{"model": "multi-label image tagger", "dataset": "regions of photos with short descriptions (Visual Genome)", "train_examples": 203450, "image_size": 64, "crop_scale_min": 0.7, "horizontal_flip": true, "cutout": 0.4, "arch": "xception", "norm": "batchnorm", "activation": "hardswish", "depths": [2, 2, 5, 2], "kernel_size": 3, "stem": "deep", "widths": [128, 224, 384, 672], "num_labels": 300, "init": "orthogonal", "residual_init": "zero_last", "optimizer": "adamw", "lr": 0.0034, "beta1": 0.85, "beta2": 0.999, "eps": 1e-10, "steps": 12200, "batch_size": 256, "epochs": 15.4, "lr_schedule": "cosine", "final_lr_fraction": 0.05, "warmup_steps": 610, "weight_decay": 0.0}
Rows from block 2, named by matrix and row number. Rows with one number belong to one channel. Each number is 128 + 24 x the weight over the matrix's rms, rounded and kept within 0 to 255. All counts start at 0.
# convs1: first pointwise conv (model.blocks.2.convs.1.weight, 224x128x1x1), inputs 64-127
# convs3: second pointwise conv (model.blocks.2.convs.3.weight, 224x224x1x1, transposed), outputs 56-111
convs1.165 [114 155 146 116 124 130 122 120 135 135 142 144 132 139 105 169 167 110 136 161 122 174 127 110 142 161 120 120 127 173  97 126 102 128 114 141 119 137 117 126 124  76 118 123 131 107 131 128 101 141 152 140 135 122 150  93 122 105 118 136 102 143 142 115]
convs1.166 [127 133 120 126 157 133 117 156 148 132 128  93 109 127 127 121 121 135 132 142 139  97 181 144 129 128 150 109 118 165 121 152 109  95  98 155 147 111 133 131 131 178 159 189 141 122 125 121 166 108 142 141 115 159 105 139 115 163 145 120 156 115 148 156]
convs1.167 [174 137 134 108 111 137 113  61 161 143 133 149 142 142 105 106 133 132 136 203 104  94 103 155 114  99 137 165 117 110 110 140 164 157 174  97 120 130 121 129 120 141 124 158 130 135  86 188 109  99 114 165 106 139 127 128 109 112 148 134 201 162 140 146]
convs1.168 [146 136 122 136 138 109 117 132 109 125 143 152 129 112 129 131 141 141 115 169  98  82 145 151 115 114 141 137 143 162 114 141 137 142 139 129 135 131 145 121 146  84 127 111 113  99 131 122 126 115 116 128 134 127 137 134 129 150 136 141 142 126 137 136]
convs1.169 [ 74 138 119 136 129 134 129 136 122 117 159 126 159 123  82 147 110 133 105 162 111 102 154 170 153  96 144  95 126 114 109 106 160 125 148 140 154 138 110 142 153 109 179 101  67 108  86 106 107 174 115 163 125 110 134 117 124 134 122 150 148 155 140 130]
convs1.170 [104 128 158 127 174 159 120 174 156 179 163 107 116 156 100  59 115 118 157 112 106 121 147 111 136 142 189 132 125  95 116 152 117 117 103 151 142 139 115 149 132 160 139 171 130 152 118  68 123 122 131  72 119 147 169  94 114 119 128 149  84 113 157 128]
convs1.171 [146 124 111 139 148  11 141 148 136 114 150 163 151  89 113 128 133 149  98 119 101  93 115  88 123 110 147 137 133 161  89 149 141 133 124  99 147 115 126 146 122 109 127  92 122 121 138 115 141 144 129 145 134 124 106 154 134 130 126 159 139 122 152 134]
convs1.172 [ 98  92 159 146  98  70 146 115  90 129 126 116 117 143 130 132 125 129 118 131 116 111 135 136 128 148 134 114 110 174 120  78 142 124 147  89 104 144 125 160 141 154 128 155 105 121  69  85 130 138  96  93 129 115 139  62 127 127 149 146 106 171 104 168]
convs1.173 [123 103 123 125 139 148 130 128 105 108 151 140  80 100 113 147 117 120 133 147 150 105 142 123 122  98 127 144 155 149  99 141  81 122 145 111 115 142 120 141  93 108 135 110 142 128 148 130 115 122 115 134 127 132 160 111 118 157  97 157 155 121 127 135]
convs1.174 [149 122 121 123  82 155  89 128 106 166 124 124 104 127 151  84 130 141 123 137 146 100 149 123 132 141 121 131 156 110 139 118 127 141 147 154 132 150 109  97 156 132 178 156 164 126 115  80 144 125 144 125 125 117 153 148 108 140  96 113 101 102 123 126]
convs1.175 [ 77 108 134  83 111 138 112 149 121 108 138 154 113  92 118 162 116 137 123 128 120 153 168 102  97 225 170 139 171 130 138 130 143 133 133 163 149 101  68 200 111 121 115 185 129 141 135 121 111 124 128 131 144 118 120 117  87 119 129 182 115 119 127 119]
convs1.176 [151 138 146 133  94 111 112 107 104 143 139 126  92 138 124 141 117 147 118 173 165 117 109 129 113 114 117 142 126 139 121 157 104 158 135 122 131 150 148 132 120 105 118 171 111  90 125 147 140 113 136 132 100 113 135 110 109 147 103 129 126 142 133 137]
convs1.177 [120 106 110 107 145 129 110 103 124 126 113 175 147 116 141 124 132 118 131 150 127 100 145 103 116 111 155 134 149 149 139 150 129 138 125 129 119 148 123 164 118 103 120 131 134 144 147 138 133 110 146 160 104 123 137 102 126 138 119 121 178 145 129 149]
convs1.178 [122  88 153 112 128 164 129 190 146 153 122  77 128 119  97 127 122 143 131 165 124 109 146 130 152 126 171 126 148 134 107 143 112  76 128 118 175 158  94 129 119 129 140 153  70 139 139 122 135 114 163 110 108 161 176 152 114 144 136 128 106 149 151 106]
convs1.179 [128 123 136 109 139 111 113 129 165 168 138 139 151 105 194 133 103 151 101 123  96 102 129 157 108 155 188 130 153 102 122 114 124 166 139 155 131 108 101 154 119 127 143 137 127 148 123  74 143 170 118 171 154 104 154 154 127 171 108 164 158 130 115 165]
convs1.180 [139 136 120 148 103 139 125 144 119 117 113 137 135 149 107  99 152 146  99  87 114 193 126 106 100 115 174 102 122 143 116 139  81 129 132 167  92 135 139 102 137 128 126 145 124  60 111 142 103 145 105 167 128 116 163 127 131 115 156 120 126  87 134 134]
convs1.181 [146 154 136 196 109 138  94 134 169 136 115 140 119 113 136 135 122 118 113 120 139 131 129 134 141 124 110 142 168 102 170 130 117 135 128 166 140 132 229  99 129 127 211 129 134 130 121 107 166 117 154 147 131 157 112 132 171 118 143 156 115  73 144  54]
convs1.182 [139 130 139 127 137 127 125 118 154 119 121 140 115 118 153 107 138 145 129 128 105 109 125 150 127 133 111 113 139 110 146 135 183 139 125 146 120 132 148 133 110 143 154 137  67 108 130 111 109 157 139 140 113 134 123 120 156 115 160 120 141 125 120 146]
convs1.183 [127  99 136 114 138  98 120 118 120 154 162 147 109  91 141 102 119 102 165 145 126 147 100 158 121 189  95 163  98 129 151 166 121 135 108 123 127 127 110 165 118 111 141 154 122 150 153 135 164 121 145 100 186 122 112 138  99 130 132 157 118 137 112 161]
convs1.184 [123 168 120 129 144 115  94 117 100 173 154 127 150 164 154 132 114 134 133 138 173 127 117 141 150 136  96 173 154 144 158 141 142 119  79 153 143 171 184 142 103 140 128 141 111 128 103 127 199  97  79 139 137 122 144  66 137 147  97 125 117  59 137 152]
convs1.185 [132 129 151 132  77 135 189 138 129  83 112 148 129 118 121 112 145 116 143 136 210 165 154  85 115 117  89 135 132 109 120 151 106 113 111 126 141 135 100 169 135 134 133 122 107 138 147 145 172 110 151 115 139 118  76  83 128  97 121 128 123 114 149 115]
convs1.186 [128 110 121 122 153  63 124 112 113 134 153 132 157  65 128 106 121 139 125 113 138 106 102 132 121 114 119 113  95 137 135 130 134 107 135 114 146 108 129 139 119 115 135 108 110  39 133 109 109 118 156 104  90 142  99 115 142 120 108  99 146 110 164 141]
convs1.187 [124 123 133 134 154 153 165 105 157 134 121 148 132 127 145 141 153 126 128 110 102 112 151 129 138 143 122 128 147 126 103 133 133 125 151 135 119 105 139 124 110 186 104 129 159 109  87 133 117 117 117 134  81 146 114 138 169 158 151 154 126 131  86 144]
convs1.188 [148 137 136 114 114 119 136 162 133 174 133 150 155 131 112 149 126 119 130 150 131 129 126  92 145 164 156 126 134 142 131 134 146 139 114 140 122 133 123 179 118 133  88 127 108 141 122 138 146 118 105 160 123 149 122  17 159 108 129 110 120 129 185 127]
convs1.189 [147 126 118 113  74 136 122  97 116 121 137 104 102 129 152 123 132 141 124 134 114 152 141 108 100 145  83 114  83 119 119  97 122 133 153 137 104 118  82  98 118 120 118 131 118 133 170 127 125 144 141 180 113 124 159 128  67 132 190 112 129 114 108  84]
convs1.190 [ 71 117 112 119  97  95  98 129  95 148 161 120 132 133 101 148 130 116 121 125  81 119 139 157 130 110 177 103 134 159 118 112 126 125 138 165 151 166 119 153 102 135 149 110 128 141 129  58 136  93 110 140 121 105 152 120 124 185  92 128 135 115  74 171]
convs1.191 [100 102 120 114 126 148 108 103 125 176 147 171 110 172 144 163  89 127 137 116 105 167 170 158 126 136 126 138 113 136 143 138 130 171 131 156 164 134 115 122 170 143 134 122 155  96 134 122 174 148 147 109  78 135 131 137 121 110 141 151 126 141 120 133]
convs1.192 [163 151 137  97 122 131 113 145 124 122 114  97  82 140 148 152 149 113 130 182 110 123 155 137 138 159 127 107 181 113 138  95 122 131 123 127 155 133 120 141 111 157 150 166 110 149 104 115 131 124 112 116 133 120 132 142 130 138 149 167 127 141 109 117]
convs1.193 [129 169 125 121 139 113 141 118 158 150  95 104 173 189 108 152 127 125 131  85  77 103 133 139 125 123 113 130 151 105 113 101 138 170 144 103 128 129 115 153 133 118 153 142 114 100 142 148 144 126 111 162  80 131 111 141 101 185 145 171 148 145 137 108]
convs1.194 [152 139 143 123 121 156 107 130 136 148 136 101 138 141 149 136 113 118 150 172 102 153 101 135 142 120 115 104 109 115 144 124 126 149 130 113 132 129 147 134 118 157 129 157  79 165 129 163 125 127 161 167 123 142  96 133 137 153 142 104 135 121  98 139]
convs1.195 [151 136 118 140 112 141 138 129 131 145 121 114 109 119 116 136  92 139 101 134 119 132 123 103 119 180  94 139 144 132 124 120 151 141 135 121  81 130 210  90 130 101 150 108 181 106 140 129 173 105  77  89  94 166  89  80  85 116 107 124 114 121 172 159]
convs1.196 [130 103 129 160 146  51 133 136 131 111 147  95 119 102 120 102  95 121 121 115 133 139 135 146 116 110 127 135  64 144  60 179 122 101 130 137 129 156 125 127 100 120 169 138 142 143 156  87 128  90 118  63 120 116 152 152 125 125  86 184 145 108 142 144]
convs1.197 [123 122 112 116 118  99 112 118 135 119 107 130 114 115 144  95  69 142 132 139 155 148 137 139 105 169 104 144 105 128 155 148 156 112 125 116 112 136 145  97 107 124 129 103 133 153 141 126 156 142 128 133 133 162 133 156 135 131 109  92 126 104 124 129]
convs1.198 [118 127 134 114 142 154 146 172 143 134 134 100 124 113 112 103 100  96 140 137 136 126 178 122 124 194 120 132 140 151 138 107 116 129 134 145 111 119 144 104 125 144 154 134 144 155 138 163 144 143 130 122 146 120 133 154  87 170 122 108 112 155 129  98]
convs1.199 [139 112 121  75  91 131  97 142 180 168 122 125 110 122 179 105 112 125 127 129 150 155 107 158 122 134 156 118 140 116 131 131 153 147 122 152 122  94 136 135  95 124 166 174  99 137 119 104 121 134 152 145 138 109 178 119  98 109 125 142 150 111 152 130]
convs1.200 [136 100 100  74 158 148 112 134 171 147 160  95 104 127 126 146 166 117 115 147 162 122 118 146 156 121 156 158 144 141  80 120 140 153 128 158 155 128 125 154 132 122 136 167 105 115 104 118  96 144 117 110 100 138  79 175 189 112 120 114 123 117 137 121]
convs1.201 [146 135 136 139 128  92 138  97 142 127 140 128 101 109 128 139 125 145 133 116 157 169  89 133 105 129 157 111 121 130 100 124 108 186 145 145 123 131 163 143 136 112  82  95 126 117 144 147  95 125 134 166 107 137 172 115 148  43  90 102 101 136 167 166]
convs1.202 [118 141 108  99 115 109 116 117 122 119 142 104 131 104 134 151 149  94 122 140  98 131 142 162 112 124 111 125  99 131 124 139  87 191 132 155 104 129 107 127 120 129 147 141 116 131 125 119 112 176  77 189 134  73 124 159 131 152 117 112 130 143 108  98]
convs1.203 [ 70 153 126 160 136 127 157 144 163 125 101 145 189 180  74 137  62 113 113 119 165 147 139 147 125 115 155 103 134 151 132 145 166  94 121 167 112 126 155 121 192 127 120 123 112 114 112 126 101 134 124 124 138 102 121 139 102 143 104  57 170 168 125 179]
convs1.204 [126 119 144 111  50 114 120 195 126 135 140 146 104 163 119 129 112 108 122 119  96 123 151 148 127 106 169 125 170 130 155 143 100 126 127 129 133 153 122 147 135 114 143 135  93 144 117  82 145 146 104 110 117 111 125 101 100 105 137 117 107 143 185 114]
convs1.205 [ 96 126 132 106 113 112 111 131 112 118 137  93 114 153 143 160 132  97 161 117 142  84 165 129 149 122 156 140 131 106 123 118 122 162  97 132 112 150 101 255  85 146 180 144 125 143 145 109 131 133 116 201 106  89 124 125 122 124 130 133 107 147 136 114]
convs1.206 [133 106 147 117 113 190  86 135 131 151 118 118 159 128 186 128  88  87 144 150 122 149 104 144 149 118 165 119 102 109 148 151 150 100 152 125 158 109 157 140 106 157 163 126  92 163  88 125 121 147 152 137 144 142 152  55 105 109 132 151 115 147 111 142]
convs1.207 [ 94 124 114 158 143 139 116 167 131 154 130  88 116 135  82 134  71 125 123 149 134 148 121 117 140 105 128 125 159 106 138 125 132 100 119 127 128 116 142  98 178 151 141 118 128 145 152 119  98 146 158 152 109 123 109 143 107 121 101 120 178 150 133 119]
convs1.208 [146 145 140 135 145 158 116 171 175 156  99 125 133  98 142 105  74 137 130 153 128 104 137 115 130 161 124 158 111 128 138 107 177 115 116 139 147 121 101 124 117 123 153  98 104 107 131 193 148 137 167 128 108 141 155 128 117 178 121 128 100 154 115 120]
convs1.209 [133 117 120 112 112 132 102 175 130 145 128 144 162 121 149 151 134 134 123 142 141 131 152  94  90 119 100 128 116 161 134 138 121 108 139 130 102 114 167  98  98 123 139 149 133  79 143 133 157 146 119 124 120 122 158  88 125 101 117 125 107 127  97 169]
convs1.210 [ 97 146 127 110 109 135 100 115 151 121 162 119  97 158 122 133 106 116 134  91 171 155 138 139 139 120 117 126 138 113 107 113 111 145 146 146 125 150 169 145 143 130 164 123  94  69 117 105 125 133 130 143  81 148 110  66 167 108 118 123 132 141  90 121]
convs1.211 [ 85 111 121 121 129  94 148 138  79 107 100 107 132 125 125 148  98 102 144 134 153 157 163 139 119 123 118 104  95 120  81 176 113 173 125 124 118 117 146 158 170 115 165  95 126 115 161  93 179 130  99 113 124 125 142 112 102 112 148 113 151 162 110 122]
convs1.212 [129 163 137 194 194  97 111 142 133 130 141  89 152 135 127  94 174 128 150 129 150 110 113 100 161 140 147 125  93 114  71 160 160  92  95 117 178 102 103 117 128 140 156 141 138 121 133 137 117 127 105 147  75 142 100 155 145 102  99 112 154 125 107 148]
convs1.213 [114  90 119 121 120 109 145 169 108  75 128 137 122  97 163 126 117 155 103 123 134 127 121 135 148 117 129 164 117 119  92 126 122 146 112 150 129 136  65 120 176 108 139 101 114 123 141  74 161 115 104 108 115 101 120 184 169 128 108 150 156 122  83 163]
convs1.214 [142 109 133 102 116 102 136 125 134 147 160 103 115  90 107 108 117 156 119 115 141  99 119 128 136 137 166 131 113 163 122 129 145 141 132 140 153 137 121 146 147 152 111 129 154 148 151 165 111 102 140 119 148 142 136 119 130 160 121  92 145 100 110 134]
convs1.215 [152  99 139  87 100 136 113 116 103 146 108 129 145 126 149 159  79  94 126  96 105 145 158 112 132  82 155 127 117 153  73 107 100 161 127 131 133 105 108 190  72 130 132 177 117 121 151 122 180  90  91 164 117 127  88 145 108 128 110 182 116 128 131 151]
convs1.216 [124 136 129  85  98 124 147 163 145 128 148 134 126 111 147 151  89 151 129 135 114 122 109 149 119 118 163 106 129 108 138 175 150 131 127 138 143 131 156 138 131 129 151 121  91 149 111 111 117 131 138 136 143 148 125 133 145 132 112 117 163 126 165 150]
convs1.217 [118 130  99 115 137 111 107 122 144 130 122 143 115 116 136 118  95 120 137 144 134 155 133 141 129 203 146 120 129 169 140 147 121  87 114 145 145 136 155 178 136 107 149 146 134 146 155 127 135 127 127 153 144 143 125 109 155 131 147  94 121 121 131 157]
convs1.218 [159 122 120 113 120 153 139 162 101 116 128 143 139 135 128 124 132 112 117  99 138 118 166 120 109 172 148 127 138 111 110 106 133 226 126 158  94 130 149 121 152 111 186 128 139 125 147 130 130 114 105 162 133 128 153  82  71 143 118 108 131 134 118 134]
convs1.219 [179 139 140 143 157 152 135 151 149 138 129  98 138  90 112 171 106 140 118 138 138 119 106 152 124 233 125 155 105 123 147 170 158  90 143 152 151  88 105 138  91 166 116 156 129 138 121 160 143  99 118  95 129 164 100 137 117 142 175 107 148 121 132 108]
convs3.165 [127 126 115 102 134 130  99 125 119 142 117 147  94 142 101 129 152 173 153 136 143  97 120 115 143 112 169  90 133 114 129 128 138 154 124 139 119  86 114 145  92 109 135 107 104 145 137 157 144 136 116  95 129 176 126 151]
convs3.166 [153 149  71 146 150 124 108  93  98 160 111 145 175 139 128 172 101 144 144 114 141 138 156 164 144 156 148  91 166 137 149 196 107 118 135 112 108 138 152 131 115  74 116 105 150 135 115 107 138  34 128 119 124 101 115 108]
convs3.167 [127 108 130 131 114 135 119 127 136  97 135 136 144 118 126 148 119 107 146  76 129 124 135 160  85 119 114 117  83 112 121 106 109 148 180 127 148 121 129 159 107 148 128  90 154 136 136 127  94 130 112  89 104 185  95 129]
convs3.168 [110 117 147 160  97 122 132 149 119 130 142 111 131 106 129 142 130 163 106  90 143 139 153 139 111 120 116 133 134 140 143 158 163 118 103 128 124 125 148 149 122 139 108 151 143 102 150 185 116 140 124 131 143 114 120 154]
convs3.169 [162 124 103  91  85 154 158 113 138 131 110  98 145 156 178 115 121  77 143 141 111 106 131 136 107 132 117 149  95 140 142 105 111 104 191 153 145 161  80 125 107 166 172 131 142 159  74 114 111 139 110 150 112 148 153 124]
convs3.170 [137 125 152 133 118 119 104 108 114 176 133 110 127 156  86 123 121 164 146 150  99 143 103 134 135 112 152 143 192 109 127 123 115  88 153 140 147 145 124 103 150 140 112 115 115 123 156 131 165 140 122 145 150 166 156 129]
convs3.171 [131 131 110 140 113  79 151 129  94 171 148 147 100 119 167 138 112 147 145 155 122 143 150 117 128 143  94 136 152 145 152 146 141 122  97 173 137 120 131 129 104 117 109 138 163 124 162 135 176 114 138  86 137 146 106 151]
convs3.172 [156 118 173 204 172 105  91 159  74 145 103 166  94 167 138 128 195  85 142  83  87 134 120 142 127 155 165 143 111 122  98 145 160 116 125  86 169  95 134 128 107 120 146 120  85 113 111 123 148  95 142 124 121 121 127  89]
convs3.173 [ 84  84 170 122 148 132  97 134  96 121 153 120 102 113 114 111 123 134 115 140 105 152 143 115 103 141 120 115 126 141 113 135 136 109 122 106 152 106 132 111 144 158 118 151 125 137 126 137 139 181 120 174 116 131 116 148]
convs3.174 [120 115 138  94 176 163  83 111 134 140  89 110 140 138  95 142 146 147 167 104 128 104 138 145 150 144  92 142 123 135 122 153 190 117 139 150 106 129 115  88 131 110 131 135 127 109 131 139  95 103 136 121  91 118 130 107]
convs3.175 [150 180 107 139 121 137 127 140 116  85 115  98 129 149 136 115 150 119 184 108 155 156  96 105 161 152 142 127 101 101 146 116 113 163  89 125 140 145 106 130 111 136 123  83 118 146 118 144 141 125 130 133 165  99 145  86]
convs3.176 [131 145 152 135 123 138 133  95 124 144 134 148 145 131 150 141 148 123 113 124 116 162  85 128 118 145 126 138 156 115 154 146 119 121 115 107 153 144 136 102 106 133 132 137 155 138 140 135 141 135 133  98  84 136 151 149]
convs3.177 [131  83 124 110 136 178  87 131 120 177 127 123  85 159 103 143 123 170 142 125 139 159 172 126 133 141  99 113 100 134 100 136 134  66 111 105 145 114 111 130 148 128 116 175 123 127 136 130 158 119 129 129 124  94 118 120]
convs3.178 [173 132 134 143 137 124 103 120 126 146 123 129 145 100 150 117 130 123 149 145 140 102 142 140 143 101 139 106 119 159 125 143 110  70  85 118 145 128 129 118 166 130 126 145 167  81 103 102 124 127 145 127 109 116 107 126]
convs3.179 [108 115 177  85 122 114 125 115 133 105 125  84 134 146  79  79  99 136 106  96 112 146  86 177 106  84 135 104 131 163 101  84  83 117 140 124 125 153 217 123 172 135  78 142 141 144 107 145 131 190 109 122 152 150 148 103]
convs3.180 [134 111 138 135 125 101 116 161 124 122 166 136 124 156 148 127 126 146 123 142 125 117 149 169 165 155 143 122  83 125 100 155 158 117 148 114 138 126 126 118 108  99 103 127 154 162 183 101 130  90 205 154 107 140 105 148]
convs3.181 [113 141 100 101 167 146 133 153  60 129 123  92 173 122 162 135 144 153 133 144 147 151 141  93 187 154 131 118  98 157 108 139 161 145 128 114 134 147 108  98 122 157 118  84 141 207 107 108 127 112 112 119 125 124  69 134]
convs3.182 [127 166 108 111 133 120 135 128 136 126 141 154 105 138  87 116 123 129 122 127 123  74 126 112 168 160 148 181 122 102 105 129 148 161 131 151 110  93 129 135 115 133 150 112 157 107 138 131 129 142 145 137  91 151  92 114]
convs3.183 [102 127 154  92 149 148 125 132 138 172 152 192 120 134 124 115 148 125 106 165 108 118  97 120 144 122 147  85 118 132 102 123 158 105 127 124 140 123 180  97 134 121 142  91 140 107 154 116 146 132 202 120 115 116 139 141]
convs3.184 [101 120  97 122 113 144 107 172 172 167 108  94 129 108 160 148 124 105 124 196 143 120 130 109 141 147  92 175 124 189 117  95 121 131 109 168 157 121  87 123 102 129 147 141 120 135 112 105 123 111 138  64 163  86 115  93]
convs3.185 [149 121 140 133 124 140 174 120 127 100  86 128 122 133 101 117 118 153  91 116 125 136 132 164 132 128 131 135 124 119 166  62 118 129 141 113 122 136 125 161 126 111  89 150 143 134 109 138  90 138 115 104 133 130 180 120]
convs3.186 [129 168  93 107 142 154 154 116 117 144 134 135 174 171 111 145 118 120 120 140 123 113 117 113 154 183 130 147 137 144 110 135 132 146 152 125 135 155 114 128 120 133 139 106 135 158 105 122 107  95 144 139 103 129 135  91]
convs3.187 [127 159 102 100 132 134 142 106 132 137 133 113 147 145 104 135 137 117 124 134 117 140 128 145 128 130 151 164 127 121 111 152 129 141 118 122 133 148 134 169 114 127 137 134 127 118 145 130 103 134 155 115 127 134 109 122]
convs3.188 [152 165 133  97 161 130 159 125 117 145 147 125 123 128 118 141 137 160 114 129  88 158 152 113 163 139 108 141 111 101 155 140 116 151 122 114 104  80 146 108 118 134  89 118 113 109  95 129  91 144 111 150 173 126 107  74]
convs3.189 [116 150 153  81 119 157 135 157 115 146 118 120 146  78 151 111 216 124 169 117 174 144 115  93 136 111 127 119 126 144  71  98 111 124 162 184 118 149 135 163 137 144 128  94 144 150 103 148 156 106 146 103 127 182 107  96]
convs3.190 [148 112 142 126 133 159 105 120 141 144 129 106 131 145 168 112 144 128 114 140 154  93 105  88 189  94 117 153 132 148 161 117 156 157 117 114 121 158 112 145 120 148 118 120 123 153  67  98 144 114 132 129 106 167 106 117]
convs3.191 [128 138 143 129  90 105 148 100 153 179  91 112 163 142  70 148 117 152 156 135 122 121 159 169 125 144  83 152 154 116 147 113 110  92 162 148  98 110 110 103 125  80 112 134 139 143 131 144 116 163  82  99 123 140 146 130]
convs3.192 [158 116 102 118 144 153 103 111  83 150 128 143 147 145 162 121 126 132 136 156 115  90 120  54 161 144 122 121 129 148 140 107  98 146  88 110 138 131 119  95  78 112 135 115  96 116 112  73 109  76 107 118 109 139 106 112]
convs3.193 [138 140 165  79 110 168 120 133 142 124 121 125 160 113 131 115 104 125 138 126 123 130 155 152 159 144 112 171 135 106 133 117 104 100 161 118 142 145 112 117 173 128 117 130 167 119 131 130 141 137 126 126 144 170 159 129]
convs3.194 [132 146 135 120 145 160 167  88 142  82 106 125 144 116 171 114 131 130 141  96 115 120 135 158 133 130 131  73 121  76 129 119 124 113 128 110 125 123 127  95 139 116 156 125 158 122 132 133 109 139 148  80  52 140 127 142]
convs3.195 [109 136 119 180 102 160 120 151 102 120 140 136 108 144 118 127 147 130 139 119 114 129 114 113 131 113 121  86 142 169 132 118 132 121 143 149 136 124 113 169 136 119  92 129 140 132 117 133 144 151 120 137 155 133 133  96]
convs3.196 [140 130 111 113 200 138  93 101 124  90 126  91 173 163 105 141 148 170 103  95 145 123 137  91 137 144 121 116 113 128 130 126 142 126 122 107 112 147 154 105 135 121 145 155  93  79  95  66  54  85 126 160 115  91 135 141]
convs3.197 [117 108 108  92 169 153 133 138 139 180 105 130 150 119 108 151 114 144 126 177 145 123 140 162 143 143 111 150 165 126 145 158 141 133 118 176 107  97 184 117 121  72 143  92 147 121 133 130 115 147 137 109 141 137 150 100]
convs3.198 [100 104 157 127 139 149 119 107 121 112 135 123 103  74  92 132 131 112 116  45 144 149  81 124 132 105 118 129 155 113 129 122 128 122 148 136 123 145 114 119 111 156 131 132 120 138 161 123 140 131  93 101  88 143 122 100]
convs3.199 [156 117  83 150 116 126 160 144 100 128 149 120 100 114 164 140 155 131 146 112 102  87 160 114 112 153 138 118 126 107 125 116 138 148 102 134 118 117  94 115 107 145 140 129 122 143 134 123 157  88 141 123 109 125  93 161]
convs3.200 [116 122  97 106 154 137 103 137 167 149 159 130 139 169 121 131 115 122 100 103 123 134 114  82 128 121  89  84 160  97 155 134 121 112 147 147 118 124  94 131 146 168 135 127 126 113 140 121 164 155 116 131  72  92 147 169]
convs3.201 [143 133 174 140 138 125 123 113 125 109 151 135 113 167 118 161 137 169  94  97 153 127 140 109 182 138  78 104 123  93 159 115 116 117 115 103 155 128  97 119 157 119 124 146 159 124 139 120 118 129 124 108 107 126 107 147]
convs3.202 [157 143 119 127 129 132 125 150 128  98 153 127 125 118 148 133 135 145 127  97 122 154 126 147 140 152 158 169 103 171 134 144  96 119 120 128 121 116 127 149 127 142 134  92 103 125 102 106 117 132 145 140 154 133 158 138]
convs3.203 [127 177 146 127 128 156 123  85 158 111 104 174 107 156 147 117 137 127 131 141  95  60 102  97 128 107 125  81 136 105  93 110 105 113 103 101 127 112 138 127 144  86  98 129 144 125  92 164 156 143 133 125 109 125 177 162]
convs3.204 [103 167 124  56 109 149 159 125 144 128 109 136 146  92 114 133 192 143 175 127 149 136 109  85 170 117 140 188 131  91 122  76  78 123 164 156 152 136 118 163 138 131 124  61 175 154  83 162 141 134 125 141 120 117 135  95]
convs3.205 [135 146 149 128 164 158 143 135 117 123  93 120 139 103  98 109 134 115 137 144 121 127 168 132  95 147  99 122 142  98 158 121 130 130 104 150 152 131 157 109 100 111 138 130 155 122 136 126 122 137 173 106 131 143  98 125]
convs3.206 [142 125  99 120 128 125 130 174 138 100 120 151 130 123 105 159  72 158 153 108 155 161 126 164 126 148 129 131 151 133 131 161 113 145 154 145 110 102 136 154 160  87 115 139 100 109  91 153 112 116 126 151 200 109 111  77]
convs3.207 [124 127 147 171 112 128 102 108  86 117 174 138 135 135 113 116 162 138 139  91 143 141 116 104 135 126 197 105 155 142 132 155 161 160 132 155  97 136 155 161 108 124 107 132 103  95 139 182 136 120 139  96 130 174 115 148]
convs3.208 [135 125 142 119 158 144 110 150 158 109 131 132 131 138 141 144  99 123 131  81 112 104 124 138 110 108 119 104 129 117 124 111 194 127 119 134 125  90 118  93 137 136 118 142 113 148 151 124  81 161 130 110 132 135 120 147]
convs3.209 [114 103 123 122 171  60 101 138 142 106  99 107  97 127 148  75 156 134 120 115  91  75 141 136 129 138 158  87 159 115  98 175 157 143 115  97 123 110 153 148 115 139 141 142  84 125 149  96 119 115 198 123 134 130  96 116]
convs3.210 [120 130 108 105 139 144  99 112 167  72 117 142 147  88 108 107 117 161 121 112 142 167 118 148 154 121 108  71  81 138 141 130 142 123 126 154 135 131 132 166 152 126 101 110 129 102 111 114 147 121 165 148 104 112 133 113]
convs3.211 [139 135 130 158 122 135 119 130 151 111 131 103 150 135 142 114 102 105 156 104 105  81 132 112 117 121 147 136 160 135  92 142 168 149 135 101 150 112 121 145 139 141 182 150 107 160 105 113  99 114  96 124 117 128 156 134]
convs3.212 [147  96 117  93 116 129 105 159 102 157 109 126 129 136 118 117 130 130 100 159 110 109 129 110 118 152 106 143 167 120 122 131 119 115 113  86 119 148 112 145 114  76 145 105 178  94 150 131  98  83  92 147 172 134 117 151]
convs3.213 [153 137 105 118 113 137 132 105 142 106 123 113 113  78 179  99  89 103 142 156 125 144 129 113  91 133 180 156 142 139 139 124  82 141 102 158 165 146 118 160 126 137 108  99 140 158 137 161 175 119 138 141 153 122 134 130]
convs3.214 [157 137 111 146 162  96 130 126 111 127 114 119 116 136 152 117 168 106 142 130  63 137 155 142  97 149 124  96 104 137  89 136  82 144 129  90 110 124 102 104 114 116 131 117 105 140 116  88 159 124 105  94 170 145 102 129]
convs3.215 [132 127  87 161 137  79 159 107 130 123 134 145 106 117 142 167 163 141 104 116 127 109 130  83  96 163 150 166 120 162 165 107 122 146 127 115 119  80 158 146  95 116 160 103  80 104  80 112  95 136  94 138 111 111 156 131]
convs3.216 [115 126 161 118 134 131 148 135 107  94 146 108  93 147  72 167 141 130 145 129 135 130 137 141 148 114 123 107 121 130 146 157 148 106 145 116 101  97  99 144 141 133 123 115 121 131 127 170 128 166 142 115 109 154 136 125]
convs3.217 [112 116 116 123 104 173 148 126 153 159 144 164 130 137 108 130 123 108 123 149 110 109 145 125 121 119 105 126 131 134 131 174 164 110 145 152 142 124 153 102 115 111 140  97 177 132 169 116 142 122 160 132 134 160 127 127]
convs3.218 [158 131 148 119 123  64 130  71 113 116 131  73 103 123 133 122  98 117 109 103 123 122 114 129 158 113 132 146 154 113 112  96 110 161 136  91 117 151 140 120 124 162 150 150 129 124 134 123 127 164 142 137 107 101 159 139]
convs3.219 [128  90 140 118 137 150  85 126  94 157 135 116 132 121 128 106 161 148 137 175 157 102 107  98 116 129 139 133 145 182  81 115 144 129  83 142 127 140 142 131 100 134 125 137 114 106 121 150 134 121 137 125 109 143 121 123]